Weights of a small image denoising model.
Model: 4.5M parameters, norm groupnorm.
Training: muon at rate 0.038, 20800 steps, batches of 256.
Data: trained on regions of photos with short descriptions (Visual Genome), 203450 training examples, 26.2 epochs.
Rows from block 2, named by matrix and row number. Rows with one number belong to one channel. Each number is 500 + 25 x the weight over its row's rms, rounded and kept within 0 to 999. All counts start at 0. Numbers have three digits each. After the name is the row's rms in percent of the matrix's.
# convs0: first 3x3 conv (model.mid.0.convs.0.weight, 192x192x3x3), inputs 144-149, a 3x3 kernel for each
# convs1: second 3x3 conv (model.mid.0.convs.1.weight, 192x192x3x3, transposed), outputs 144-149, a 3x3 kernel for each
convs0.59 102:531516526457475515506496503503502496502503512470505529433463492471492515492477512482488499492475486502509483505499525562504487478502515490513502494540506494532497
convs0.60 100:474478555535471468530502510511555550525498515485498467530483474490490473533489498479467524500507506510519489482546504479507538495530507523465440515473513490469495
convs0.61 098:531500481500537469479479533472474451528511501482492491526502444495500479512522489527504464528477489472484493501519502462518503476547521501485488536475506476515467
convs0.62 098:498477489506508440509493508479507494491448508489548483474519494498538556501531434539505525504540524503484497524521533452510500523517499524493520496546505494470509
convs0.63 099:479477516495509499505479502525527491513472514464522503541505529521500489519519552490508515463496492470483498462518478484459491520490456466509496508485538540484484
convs0.64 102:512498481514468497510475504519458565496515496478498527490510476490491515470512526492499480511525558533464520506413496519455488487509497508502488493478506486498479
convs0.65 103:501501482463492463484477554459494539477504502450508547494514482508487506507506489514498519470512474501529543451490498479497473464554498502505561455511527498498519
convs0.66 100:497506493504513515467503459499535495502509535539486499513491486532519472510509493489541521468459550492539534501513465567479511540510485509502499446477476454521482
convs0.67 098:505483524537535493537519511523503521543527473516465565450509521473466517512494467531509520423540524492493527431480484452542517461534470581520487491510550516526489
convs0.68 100:510480463534464528476510492485519509516499535478542493485521473533510513477546496501487481524499507497567493495488504515485540540526502532514482521441477506472514
convs0.69 099:496505531488470502499528499478510502532500490540494477505541498502523510507522500489513475470549510486503495501489547548508460491478500496510478514507497489474557
convs0.70 103:502467534515520498474540481491498505524515517523521479482478533517489499490486487509461496473530514429489479508470530532488484479533504443560531497510505506482516
convs0.71 100:496503472474455472508508507478489495479507528497501540470549534497500529518522517512480497496521546531517493473476498495462477529503520500526480459483499480497509
convs0.72 101:476519532480531472544522548514506506498486507504530514516487499485517482495509496506498491533507480446532506493467501445482488454496459505506518488516476535493554
convs0.73 102:513491475555481519520541467496466487504505500515527547588474505539519503492498497442505486511477495490486515498503485443449518469432546483453518485456496456496507
convs0.74 100:505485564538476519527502458528499489461474570501483557516498487490449518477496492550547479542489489468481499496497501493513503489513475496515516485498486534482529
convs0.75 100:540520481579472488508456507508445504502516488495522526525512475490538471489515485498446496446477533526540503510462471501502499526488456517504525514506485525521493
convs0.76 101:478501442486461499523497537476493512445500456526485524542471438456504518509513507507478519489530539505527501474533465531513511468520481491485498456512470496483450
convs0.77 098:514480499442509458505487462511452502499470488490522516535497485542496442501509528541534520468468523501511538492505461508469466502480550498539466568506500520508484
convs0.78 101:539458505508495499500512476550481540480476497487478475511508509507477537504504514508523513517505516472528504468531522497503526475467519503509532526560454508474519
convs0.79 099:516508504493536528500505451534504505457528469492495521474512491478516527521529512513470505503475552501513543490496527502505549481535484492489508534513484488480539
convs0.80 098:425507544528525472495522480542479511474477462488516496501468478499546466486493511519514507448516498487512496488497531525454490469520505502501505454543517513453431
convs0.81 100:491602491506474555498503511468481483522493529510601475519515539497547508510498480500500513508479466535493462511500491513524460512488508555512510468518534460469452
convs0.82 096:500464526502483489478482491484465522511491455544481498486477544470518476502492512483512476511528508490527525498511506539491504537543499533501483478509498514507511
convs0.83 100:485508496444499475499451495492529497562476507530499508488529507495497539478499461541531523497534477479487513461471510477474494504513473493476506492490517483502513
convs0.84 098:512503469508507462506500544493526523525516520468482476510495507488468493470503529483552437509533475507496521468509486470485468506530526496483567527486459517494500
convs0.85 095:503520537489517453516523473515482453490477538503515481488548522515491548469489516480480510521514494494518498488479500516487541535499478542492568518489548500490516
convs0.86 102:490479483486467492527549491474517480475546510484474506473479477505492477468507507477485515451463498425508506488524523479469483528488489473532503496487504497519488
convs0.87 099:514490505502482499499488482510535504468510483436556502486488525496499513513485496475526512524483522479477513524471495461478530475519512481520521522478481564500499
convs0.88 098:539466521485509475498480500478468505461544485523514541487485527504527512522480499486500545514543499536546491460489479508494501549554523502471506540519503517499474
convs0.89 099:469550454498498496488449520525520467485496506491500461513498487457501487546520481528520536535529491467508487528514480489508489487515497555467517514535478492498520
convs0.90 101:520531511492481516491502440499508444500507523488520514492521502484523496485489517472515474491499510503540489477438501456509514504476495549496533477506488497465466
convs0.91 099:461486457424465495481509508474500451483455510542496484465508468530528503518491499499519527450470488474496481503518490517481507508479482534515459507493516492483535
convs0.92 102:542521517515547532517439535497487517490508525474511483503541465518499522456464514525470520469498496519491511515490468461483477508484479457498554463493441497513480
convs0.93 102:510492465518475488558540452517502496509508505478514472521522503465449481463539507479477486541483504414470504517521485497490520508491494494540439505487493524507485
convs0.94 099:506493531459503512504499503472557532500513523488507504531495521534489524478575488462526495515468486448461543530522457502442523455445504478469487476520495490480485
convs0.95 102:505493522511493489506529491478541486486485498493538475506557519495496459493471521541544554499501552557497439516485511503517506482536493515509511485515498501485520
convs0.96 098:488476516496512541474511474471475479499487455467487529498502479518499499503461522496471497501531477538455483503506533507526520505494462494479489507502516492498479
convs0.97 099:497477513488493522545499528530470479520522464540488500483524488486503510501455508457511505498525528497485492529507465497486570489527537524498491495518489480497497
convs0.98 098:477479557481471514451492555484505523480496488461509485495550527460544482525524463466524453524500495526497486467546482541521484469507512539470484473519499447476498
convs0.99 100:510537511508536486493489494515494497532494469476479497480474458504495499511490457486470478467471464467514527507520524479538534459479449525499459512523503486454576
convs0.100 099:513477474496515514485536473479498527483502469562496473492488488517522496503475462510480451489479500495512503524525466528463470466504504504477514521516511490469487
convs0.101 101:505497533491522460483511505489489473478511521471493536514530516490513503502511491499525506467480498493507483520519476538500491501489527487448495463469498524495505
convs0.102 099:512506486505495512514502533541483497466545487520539474500500529549470490466492470481473503564513527539530513520504509464531462504509469454487537503526499541500450
convs0.103 101:497515457472491482511486455496496485484535515522499465500498476494507433510473460474499522499507493531515455507516537529467493520489494479528516503502480538499537
convs0.104 098:536520496454468475493474509496502486489491489483490512491444513508471529537533525486486458513454526509500462509504488496505488517504501470528470466590470456498493
convs0.105 099:535539498499482459500516524477491540497518520503513455526498512543530508519477521557481512495560508499569517524490555501505464500473535507464511507508434526482509
convs0.106 103:531514470512428544513514505458484540517527489491490498451490464494495549471466485532493561519500510491513505497488536489496525537519460558515512517519466530530465
convs0.107 098:521546490522480451527497508464486453521541514480470514502503445492485495524489523496503520462509470511508519498480537498473515487496528504506514469501480495519479
convs0.108 097:485458514486503511476505524458501528487485463509512525497502496518469511493543417462519536495496504554509497496476510496474478531498504476523502487523500493461498
convs0.109 101:507488453518485481528472475495490493506518494515485522492497476469487498500469481499488502516495522502510562506476506530483503510493502484519486505513490527524519
convs0.110 100:525488493528501499498526536535487514500469467514486501494453493525476492526514519504480525520538507484514505479482508515536506490498474466510484508520496498535457
convs0.111 099:456511557502472480471496463537506467451492504557475487470508511516497498488482502451460519487501487458498520521513516503444471498475478494478467504493497554505530
convs0.112 099:452523493477511466518514486503485513468502491496493531506509478491536472498460488512520503531492518482505492488543487481476445480533484528468470525496527546485532
convs0.113 102:517567519496492518487506477493486492486474486508493508519457469460514519530515501490558540519443491517498470483532515527493470473499503469472484545488484521489498
convs0.114 100:516453499509506519526471497510515468493484534485478487494486518512493510496487484533466501422463503514499452521478485466497507467477486552489520472523474497509489
convs0.115 101:492493489527506494478508462450554498505505532473492555504546510470509466508499497464487478490522509552568472552501508503514468503492465483547482520547533484462481
convs0.116 103:499497508523523531473545496534490476478490501490574493500519492459469520469479515507529496504466520497478492510534504544456514559500498505461519459502488505532523
convs0.117 102:482498545505533492460503509545513477491520498489513506501478453455515510477526538493500487521512500528443493517472488478542510480490475542517510501532543524452523
convs0.118 101:489505492494516490506526502481481520501524471532492498512501457492474493560508502478476453437510500570501534535529504494547489510512469554509472490441525508540526
convs0.119 101:473461506488509487519476485459484545511473496516516508518484514497472511502488483463465510549497512490486512487485484486502455509499519526490463504458530530535491
convs0.120 098:533505530513512494460472446523534521529485469473504482524447555536443521529497492499503498492490486542469499487464495508521461509503510481511461481503506503503488
convs0.121 098:504490444506527499460556488460440504498488495495518493507498512463523498415530458496509508521467536522541539487498511521492536489505479490476447468509478543520483
convs0.122 099:476484500550511462540487506487491500492481496494487500519475523513499510481478472510529490481520496513556514442511510527526492481493507522495513509528473490505471
convs0.123 100:542518518475523481510471502523458494468487533491494507523498492472518514475481495495487532513550526501501461515502517505517504522481502468552517517507517477448465
convs0.124 097:489505505511500520490508521498542457520485556508494472513495490506510506530481466502504448525507501510486527503497535486534476470523501496461540467527515482511479
convs0.125 100:466503484534495471518450486512510516545514505483458512497491510465457494452487471517483500482515459495480503492533505520497539512526499515482518511506465484493478
convs0.126 099:473554456502498476487484511507513457522472490497495454506477507509551543507536506513525524501545489493525538492526506515509516475542509499536497482504486500471483
convs0.127 100:496460460523482503509513500518501479496497543500511479492518463510480477500523487497506535575480476524583498539506453507464491501470531483495492537489510538526542
convs0.128 099:547510505521488499459488484494464510525463514457472463504528473498511489437510508506494488519532504465502527529496500490555514515455485492506542502514502500486519
convs0.129 098:501452485469493524478483546513479482483516499514473532477481531471480527513503504491521466501474526471492480505512538516515480494546526538577497487503528522511500
convs0.130 104:518535453497505497507490524501454474509504510495465477511447489513506448463470513487522489505466519518513488502467507485479464504478540492532458517525485516514597
convs0.131 102:524485587485491528472463505480547518506526521481491552546469500493516530458527499467474523462518474500462557527492499466501502525504530478501487494480503490523507
convs0.132 098:505493535542521467473472461502519497483527516485538494474525542516465504568485523515507488530524479497508516528535531502506451499514525480497483493507479483533486
convs0.133 099:525531469502465532511540487498499477514528491517502526491504496509482482546503520529479480542494544488453534470488489533489525482509442452536523453516501495459508
convs0.134 097:492539514486444483521471503503512471476477493491530510503540485456497453491513522482489513511518523492462528541452500494466503516492460501474546519483498468498499
convs0.135 101:488487505422502494517484446505533493505485509492512506516495495542496524479490479461530491520497499530530477493521505470551543483462495528490538479488515487507560
convs0.136 101:557542535502529482550491470520532482506514570487520544479494514516504550536488510556530510486468537528540478501470515520518486536478508507499477543506516553517504
convs0.137 102:517461506470446467504494446458498475470483495500513508537481484500513499519518501428461523486522535502559521488468488482522483533512506488523558483535489499498527
convs0.138 101:522502530478493485510500502501497520492517526540490548446492564490498491514473507517482475540499555506515515529483497514497483547507504525514501568530462534467517
convs0.139 101:495492477480474504548519476510502519473550501434498516520530534477477478493482509497498510464495530523469519504476503469518479507547520459465501490480507481494512
convs0.140 099:540530552452445500501544496456490518482492508494466493524515528540507471504488547519537452484564480469489477489486474494510500546497480477545495516544473487505511
convs0.141 103:514520489510498533500477491475524478497515452522489500494503544560502489494492515500493465447481483479470469508469523494569494488528474501508524556504499509500532
convs0.142 099:501505483526488548503490519512505458473524528470463466498431494473516502501493529496486508507488470499542522524474500496486492432494475522482554528497556531479471
convs0.143 099:486496529533546510508485469466478506480476539479493476521509471497514507478501474532507513548474504469456444505500476547518470479527483451477464487500464531511521
convs0.144 104:491504461525514520475482460523486464464468518559493489466558504490564505471507550494521484469481569490479538477499465517495513486513500539522503532490486488529516
convs0.145 101:526535521492493480477510515495542492507506512487492502568523479488501475497519501491492471542523482520503505452500486475470520501472491495487488499540457473516521
convs0.146 101:459508475499488470470514518494492493487470471514475498515514464438503550500509481502505513501483476495489501466453511464514486499519478519484551471485492504493491
convs0.147 102:498474524523484515509527492493527447506529505499532480502519505509510555549527512535522549490475480487499464522538487477476464470474498469543499495522524469508512
convs0.148 100:517522474488485467510511524498423483500494515513502561473489487518485520475491516562495506503482498509472496515518463505474469532495506523504481497447475457510504
convs0.149 099:537503499474481487508450507503494474500539493483471506477541515502473521518487532455504502504506528513500506466477529515490510511477522482526512482510527483490496
convs0.150 104:518529461534496477469464509474511479504542480497507567525538488483458508547499516493452494468488506506469518532529467482468488511471506542458486508500480503508441
convs0.151 099:498496515512519493537443471506460478511524503532506538519533488504516494515512565523496453524496521497558491529463526527509476488463512499526509539487484555538504
convs0.152 097:528490485521465486478464502524501500483514488500491502513489531481532480505483508453527507506472515480541506483471501499529516551511469554530483522478526520491498
convs0.153 101:478497491487484498499489460501490554490535484523492480489466473494452479519525524504489494511492510502514548491501502446511546470451492496518466505554463441500508
convs0.154 102:493510500496534522553433494476465496527484518468500459517513426475483507502509531475469484505503479470514496500515498479497517516519484473524504521526543501483470
convs0.155 101:506593487516535534510507489491494527511533530527503493508464514492470515529532496491512487495478513508453497508523468514537473515484491521521456489515497511500488
convs0.156 099:518438454510529552526510479475561473502493501524502475497509474491477532481475520472477537540489517527505481507489486494498539498522511479531491505485546436520482
convs0.157 101:507520507444461508425488520536503561517496504462462514535554527490484541544535500487494489438513479499479515506465561461521445478493494516455495515501527489523510
convs0.158 103:455530511456510507522518504506488492471514543491494476550502496505494513489508487524488497490510502488502472466466499521476533486486532530498540481457481551533492
convs0.159 099:514534517521507486503476503537488498514512508525518506491533506441501500502485460481564485536460505497478513538488530487548522515528494459528480508485481519512511
convs0.160 103:497515522515522495477470485461515523437485492469531496502515553551520506461496484507475547516514500541525482462545551448476490501539491512525478457516513491466529
convs0.161 100:490510584481493500520499484503473507503484470540504473513546475474509522532523490500527466498502488470507473533487496475521446535533516506483545499524545493505522
convs0.162 098:526487525443458517465489491516517503507490469514503478476508493446501457469492451481547506451549535466494496453469523464460435486463480444488518461509478514500484
convs0.163 101:502474504502534551470526442477477529480480515479566499475553511509473473506499531516481489508494532519520509470517514452485520504524450478497497500519521469493478
convs0.164 097:510523513521548447543481518546524492542483504487499498471515521541514545540509496528484540467477510523518479508517489515500517473474504509494503535498487484503519
convs0.165 097:486513488483547485484520505533508494506490507481510410501473506448540483510508510520482513515476482488487498476492492508543517472497499467504537472542512517510479
convs0.166 097:463488519508511477487505510472508483471487476492506499516518488514490499505495471530501511506534517509475485509482472537506473480480494529456500507469497522491513
convs0.167 102:524496477533511526475529514477492540464517497523413514564494495480462508486476532545480492480538519501474493501485508487508546505540514489518481517558479513501510
convs0.168 098:535497493531504527498508484487533555484548518496508524506501529474477536518518493515512556527519505488491475541470466531458492519510457503531506480509520499494465
convs0.169 104:455490436484498471460506477471539445471506533497564513488524549553484544506503510507511491491511501498529497527489495469487453495461467471502468507478512539463538
convs0.170 100:455494506494511488477457538506489518520510511473514549515494460501494500458502522509484460502522489540472463450526456516444512506511548456544502494514488492467517
convs1.59 099:505483510488478494500513525499514516488506538503463478498523487471495542516497495516491459501484514503511446496506495490556510524486490494547481506465523517492521
convs1.60 100:516497438488508469506491502531506482515511510473517502526521520476475458566512453509506495539485477505467494486519534461502529489506506473512517495423483475494479
convs1.61 101:487516480512477470531449547536475499538489506474467458473492540481506496506501545537549492505511482474492478489483494531536488493512484497521517467514525528485510
convs1.62 102:540525480518479499463493509556481473505452469487577516491513494525479484519467534514474494458461511517528548508501485511443517536477469493475526471540449470487496
convs1.63 102:484450539490465449481505421483561505505495510473469488482531522516488497516501482508487487498485464498517492488524488478517488529503476524470494497501521524517516
convs1.64 101:489533498517480500482493496496532508520489521536489498481469486449509480489486485490461527488494526530475484454463499530534477468468487530484469530516480496468507
convs1.65 100:476517533511517529491483475477531480537506526480495522500499498502490491543491523550538477490500507445479512462482496506513510497552492514509453496510489477576504
convs1.66 100:467480521454506519526488491507513541522455508508505494503501553500516501511482525469535518495468534476494524488518501476523500482503505506487524488484496506503524
convs1.67 099:532487517476479489481458488506480472545476489488538517485481525489453527498502501522473480505487468550494496442523500495492489489475517478505500507522491513509527
convs1.68 102:520526485493504534500532505462471503523470485458472522504518519521538520507532493471524487492479517501518517474499477513473513516478474465470501480490513512435487
convs1.69 100:520496495544466486532491502528467485563511496511503513465513483447480493474507564498492523529498527533535508522529507478475524537562508511462504521457528504521533
convs1.70 097:496504498498519509495536507483495498507514508508476484456492521470511461462488517539457488484518503516482477531503485499529487489539511456547555502474534512493526
convs1.71 099:496478512493482496460512515487473571517498522503519528508513502498504455526488488514516488520489475500437529505523502475496508512518483460555466507440455460492450
convs1.72 100:554483467486539514498536492475510523507509491464483483491522508492494441465509492500504526515484510510486553506473516576479496505464508520523519487475521518487488
convs1.73 098:535489478471540484529492496471465465466490509504506495470463500549456475499525540488474472500493536504465511487503472524500502496536504526522509541539497517456518
convs1.74 101:551498553487493555544472527551500498526520505533481525524483499445505495528472514465518518487502488495539487466526488509474537486547520535484525493520492512469492
convs1.75 102:531531488491472492503479498530510533508509491484484545486443507515472490504489484523478502473511508497521500497466499465480481488488501498497513507515476509497473
convs1.76 099:487479494522535571480498489485455493512496479477514506464488505456505503565510525526540504476503486495519482509488489527480476481501506485519502457477523521475505
convs1.77 101:492492470511516523432505559472499470491532471503488537573455505479503479484473485503494475463463500512490456472510535443520536505473499507559505514464490508515496
convs1.78 100:501504500499510470518525529510483463509543470544482558533491522546531525477513471502538509495465496462486565514495465540507456475507513478473459512509511488456482
convs1.79 102:503486481503493462497495535497536497524504552516470525533526466499502463480467509507503483468536478529551491454497516515486516536564491519524479472523541491495528
convs1.80 101:501452518474490480512473496470478531528506471496463469502552515505511488466511464488542533518530449458499485530484512543497509503533479525444488540487561505451483
convs1.81 097:544494502523467504516528489494447551515481517486454502524502536504496473502511481540473510553479503499516492546506529433507479461510506518507511505527532502470502
convs1.82 103:515501477509490504511451534462502479484494540506490489502477552490504493505503514502494525521506507466498525463450519486496496566529507477452467517495503485494491
convs1.83 099:484487507514502486502504474508488464506546528508501484508472529457534500514515484495485508481491503521501485516479507503505517527456492495528497492449479489493483
convs1.84 100:515502484517492529457507498504437488489460515487495502454463535529472550521493518455530497502498490505477453507501520512531475566448530498482508508436484485462502
convs1.85 100:518452472481485489468488486495513477471484524536470483568494498514481514511505510522511476533476471519482530520490496509536478534489498470493499524510534508491498
convs1.86 101:476505502541517531493507488481508528539480538520553488486494518486493483522507509490511502526510474520520492497508548462464529509512491484496500512480485531480502
convs1.87 100:523477505490504507507456489518418523482494499531509503498460483507492452492503494475508487497494506482483543459513517490498495547505488469454532491491535475482525
convs1.88 102:493550532453507535538511493460528539476504484497502489502496503472451510477557502501495437470515512484540524533503500455516475522523511510502457545504490483479462
convs1.89 103:485491500456479496449491531512537510518476526497488503520479538486508463482453524473498528491522489504536492538498428488537517485448491477508540506500504494516459
convs1.90 099:469499504552524533450478457511516436534472483501476471564537481467518482513476519530497509508497534522522505500550516482510475484515504530499487470472512523522491
convs1.91 099:463449477496522491504507526465500499462469509449498506496508460497419487493482512551453477507525535470519489496517470534499481527513484495466507463546497492501528
convs1.92 099:507503506483509478525515463515486512476443527451513446523494478492488502480475498488474514477503460511480531481510505531494549462516490513459511500508494552540526
convs1.93 103:533517505500484509497514513491514524530455480468498510502516517525517479470553518460500539451490491461504482508521507492505507523527517502502499492515521511480498
convs1.94 101:504500450534480485501509513485509511488498502481519493476481524526526491549504547475492488476522506482457505473476484492502490557524515523512484510496502505486503
convs1.95 099:492517488485455437520482548487537494519554475512518500515511467510475494472543483495456554491463495506543523474526473508522504501458519507486455486483466515454479
convs1.96 101:521494543484519520515520464529517457497505543502500470495484501525520516482489511523498499520509523535505497473511467478516486489493433519479527479473439504504486
convs1.97 098:540523508478496515505552484518494517474500452469491530497518515488460520476492527479484519498524514493524507526501548495549484481519490493473538505503491529500480
convs1.98 099:470460500485468508518473500481494528511550518517502494471497480515560525481523512486499503525469472508506548481504520499476527506427535495533527468493489490497484
convs1.99 099:489501519468481505502511493488524478523508478470473461530505539445494505499503547512494459523514510520482481515502513484481509515543508484463500473514480554488490
convs1.100 102:502492528552494551458500499501520515524534515528468504563493478493536442518516508456498488469518479479483498481461498481499487472546501505499533480475473513517485
convs1.101 100:484467522505495506533537526512470500506499465543498517543509479503495492526519519483545514483491507553469489531467511498525486467492538495504520524489535462507509
convs1.102 097:466507464517522522507513464493473491527488532513495490483492513464547500515531541450480493522486486506497517493501534505521482463478450502462507500506520492531526
convs1.103 100:527504490538541481513472511526527469537512502479469527508529494481488506513521465532493493494479496498559462447520488474490472466510503505501549492498471529483528
convs1.104 100:490504479517493503476513494537510521531481526476516530475481499496473589519469435483516479511472502504478509490519520488488535478518481511487514488474489508464490
convs1.105 102:543504481468532491502496524501501434477509494503513510493524517516469505489517487501481531515533517517488451470529440525493471521547541467477505507510466506491494
convs1.106 101:504528458500493503492427454444484454528514478510451512517478532492464533518484475510517500519498474522483512513524487521505508521524476524521494495504543535525530
convs1.107 099:534487472495513503508481497497476516476529460539509519442496487465517509520511522532502496545500492490497550504507508499488438528485465481464493450511480513506534
convs1.108 098:489514493503486477540529518474475474525508508508491532484502529523466497508487469508465525503449555524480491449468505495487519476504509485481507464478526458532510
convs1.109 104:454514507511458501530479516455514517501498497526466455499539503498517506513485513483528468502499476476497463499419525480485517485495528506495518510510493483510522
convs1.110 100:503512537502501520528490491516491494508451473485554539488516487492491530499501501515515480512501522494509477504561459544486478520489498494491473541466523495462474
convs1.111 101:496488501502518522523507490510555534567495502502500519494477501465504500461488506519506528439517468504473501527509514528506507513464479481458468536529526497492521
convs1.112 101:494504449491545483511494479479491503478516509500495513511518509510504517527508520469492506472522495511472504511542535505525509482521521515508515534520461531461519
convs1.113 101:458494504521478500498518497515459452494470491526537493500518519523472493479520477493486525498512494486519522499536472506474511524525544494467485496463468460533505
convs1.114 099:470492490502532508530488566523524540511505499531486500504492492490505505478522472503451522455486511479496516453499519468494489513480510551472467515531549509474444
convs1.115 103:452483480526525525536487488495475496487510457481472507524520484510530474549497556549466491518446534473509507492478512532483505491469540502530516477499494504461488
convs1.116 097:474482499556532493479496535474544501508501490540512494480513488560452439487539435498456444530509476475490492471459510464486528483482509525505483455473554456530458
convs1.117 102:467481467522490476452505491507468519478478466467506471491515486501533534451461516469496449509477488514505489522466519507509499459512494495498475470501500528538543
convs1.118 098:501481528491502548518554538489554504498504514539537506479477496533555515501535440484513520503486510483510485476503500502515500486497490485465499491492493496515511
convs1.119 102:556516479518483474518512519490542513517503480512552503500434498535516461534500478528490474507481492507505543460544497424471537495482532496499499516475482455485455
convs1.120 096:478551511486505458542467521490497499451501448519491504479532541489472473495501537510496480477498547481484492489482519533516532510513488488531515492520519472512512
convs1.121 099:518489456540513521481504523529473479518514524478506509525487488469457488477530497478523487537480500506509485508527512502501462534442558531475538499562485515527445
convs1.122 101:487523495479473517512478507515509484457522502501496462510477507518511513424499472464489433485481490491448500482518488463495490464492478500513498469484503486488478
convs1.123 101:533555455508476496468434493456501490435488470491454501467532478487538525536458496501530483486494483487519488493495491479522516508487481491461509492529461501495491
convs1.124 098:512520502465505518502554524504515517511459537481523513502499517501480565505489434487525531460518497532501479531498490487526536463457510547488493488495539492496528
convs1.125 099:509501483515495525480511533483512496511510487458461494494452461491523456507504531531473498492510496544461458504484462511522469457541517487434489475519496482483434
convs1.126 103:496523490500494474481476468450520489510456499455536467490550499493468459485493486494507479475510495482499513459480471471470534525549481517519516518507514478483516
convs1.127 101:467491518484475494502501523468496495502479517451495475503497503503495504528537536504497508527497525505510479514498519479501513493494478502483523488495513523511504
convs1.128 103:449492504496522494490508548523452515520536491481502499514510514498505504494491548540528480515557476506508498510464520477459489552489476531475503436545477484544500
convs1.129 101:523497461485509495530438514475508482513487507526493499529522515503508542503476470518501484526518539493488508510532471491497475511489458531470487469494517504482551
convs1.130 098:495543497479500451499509498445496506475508473474524502507512519512443476468450487455507488519494531517483488496497514523516466491531499504495496509498524522425493
convs1.131 097:435512518457469512516499467492533534474501448497528516460528494551550451518489524489497495480516521489495513504528559430487489503491469472482496494464469501514500
convs1.132 102:497507484526519436478493505490505486495550476511460509521537483511493546472480538468482478499510518511487499508511512556471448527508463463508486501485521511462516
convs1.133 101:517479559531501545470454497511478498480528529515487497510467491477502491533499547512530492519483487528513519544496502503489453537531487512501507490447461447514531
convs1.134 097:500524508553516494471525494526469512504494478522554489478520462465556542525495512532460515507499515504513455477476514482530538524504506498509530549499529508473488
convs1.135 102:537488512460459493511549526454540522535495505480468544501516527485517478538505534512495529476523467491470524466512500513480481532471528459534483513490428516512493
convs1.136 099:517512535521510507533476472497515528526508506478503544455518501459524498494466534465502496478514526517542490552512453496498474492520519501483465505535532539486458
convs1.137 099:522517493547547472505496485503466534522481529534506502478507541487483515507477545498464552448518503497569523504472527481491501480507528498477523525528509529518488
convs1.138 096:487490533476532515500535483478514499480492517512435504481474512522493487520525474486517504536495504479452502492483502521507567505475572531476492531504477480470523
convs1.139 102:509452538514502472491493510535472468504502520495524498533511501502505485475446509476501523507507469499524529476500475483551483508475537497475488485477480474491499
convs1.140 101:505479561509488493501513498511504543474538533459481497497482492482550523476534474488472535495502525521498478493497458488492543551514448496515506493535490510524514
convs1.141 100:483520478481476516517468483484500535528449493524502510519516486543502544497506496510436525522495507538473493484506462498478493497508517546494464503535563514493498
convs1.142 099:468464489523537496484522478499472479517481483492491523514480518455427520500483512459491519492473512513479520536518521463516465496493494502481458484488516477472476
convs1.143 098:477501537466514495491489530503541486494496492528476509503513499506504520479448503488508484529471474526483449509482557480520482534511544510463526468495495491471554
convs1.144 098:488494513488479490468562494551491524541529519443489495487562485448509512550464509488489511493513486464479441499485488503444498501492497489495484466521447493504510
convs1.145 101:484493523513472497483482489510558518506506533483490494452539539532487505482484465523477494526511521489509523484469518470469490496560539514507519490483503463470510
convs1.146 101:541529503506501512478524478463485469523522487496531532481532485474487474472521511513493498489514523500499508486487518481503483486481465471475511504510503495498514
convs1.147 102:525484496483499466510529464466468479488498518553516457511465501473471514491465484492518462494506535494458545507519487516489542523497577541502492484501489481514507
convs1.148 100:473500529521534514521535519510532492524485493474538512457496504502498515479481558518534544528492544535478539473480524517573491488518521514439484553454506484537520
convs1.149 098:521461538554531529514473498509489477467489522513569451595492470448533544512501522510491513506489505533472512503474522482493547507485474476521486459521460526499505
convs1.150 099:512529498492477543506530496490493502515493525513515525471475515486501490493510491511469504511510513506523509496516518519499473508525494513515441519499521470525503
convs1.151 098:492518512468507527473507525514485478500453523534526533499456492503503484490467512491509492479523525505511485519476509522503492537488486487474520505497450511500461
convs1.152 099:534490551512507484495564496467472486480517504475489514494487512512521526525515521480544497534493500502486491517486482534543526552495509531521451452519471499534507
convs1.153 100:479529529507482506498526451498513503556476474472501513468539486525480488501473512499518491510460514501516538540488506532499525476510501507465519523504482511494511
convs1.154 099:476507507496482505513511466487524473470512482487501496470491533545476498468501487533544456525505460479560459472526483480531480521540523521456525499505549513489514
convs1.155 102:508507509479512488478512482525523477502488505476499515498538524530553521496498464490518561480495470464519503499532471485499510516518504500504501515516484515576484
convs1.156 106:485532506505463487536477487453522519519467492507469493464510479491446514494497548489535521452486489451543485502523507531466516474488491470488525467485517471504501
convs1.157 098:497496516537484482484478460502488480491508470540487512528461534488542489535481503502500478528528520506486490497463512534506494498508469559462480490480445508521509
convs1.158 096:500514456555489515471450477497516512504499467500485499477497449490520469486481548478473544485494538511445520522483552461504501473536524494476523504526480501487563
convs1.159 100:510488453528549570502502494478560496514520457503475490480489501494504524494483526516515494512509490498502477509487484492507516549417491505512496530487472510515517
convs1.160 100:502479485526546518501501509496518515526499483472511466476506497474500555470511493515504496507486484541502502485532550504530486505473523568440521457504496528489478
convs1.161 100:507511487501462534494478499508484453535479509483514513494478538526463503501502475491454498488472504502448534477516509549495551524501520481506527514534466490451528
convs1.162 097:528471505505528474507525448488511490500489511473501514471491512491493519529442481496489543516494533472491497499507515454468518474472483487513483475482496515532522
convs1.163 098:512503486510515511507528435456542495499484503502463484482537469495528514510497459490460486540446488463477507476546488485540493502503501535503506500510528524525473
convs1.164 102:482495497515539483509505505494514497522478450472483507483495504480522511528462495536521500474504540504508516538535473495498511548488463513487533449487478473512516
convs1.165 098:497481524477494494469509535488480531498479499509496512459533491508483516509464468515505469521487507558481488537490483508498467507459511514507479522497461474493546
convs1.166 101:504472469507469506472499504479483436486476495526504562498487517466460504513506458519521468488488490531477509487478556502489528486506512507467516444519527520486526
convs1.167 100:518493517481492486504474502506568473439464455472519516512507502505502492485485518465449485477477529497498442494554508508488520509510504498490474525499488411511517
convs1.168 102:496533492541526486525505528523531472542505495506512510511515479483482503500481513514524490489525479490520474512484493492520522516482460519513507482560529492526516
convs1.169 102:432518509491480465509495523533527519509505497543518468509506493484479484512539493503542489474527492468514471490506520510491497487469488464450491497484478482509446
convs1.170 101:541492478499489454511474474473493511498472476483476490469482497468541526545506546455533501496488517470506506491527535414468536493499504496575482499482497479500531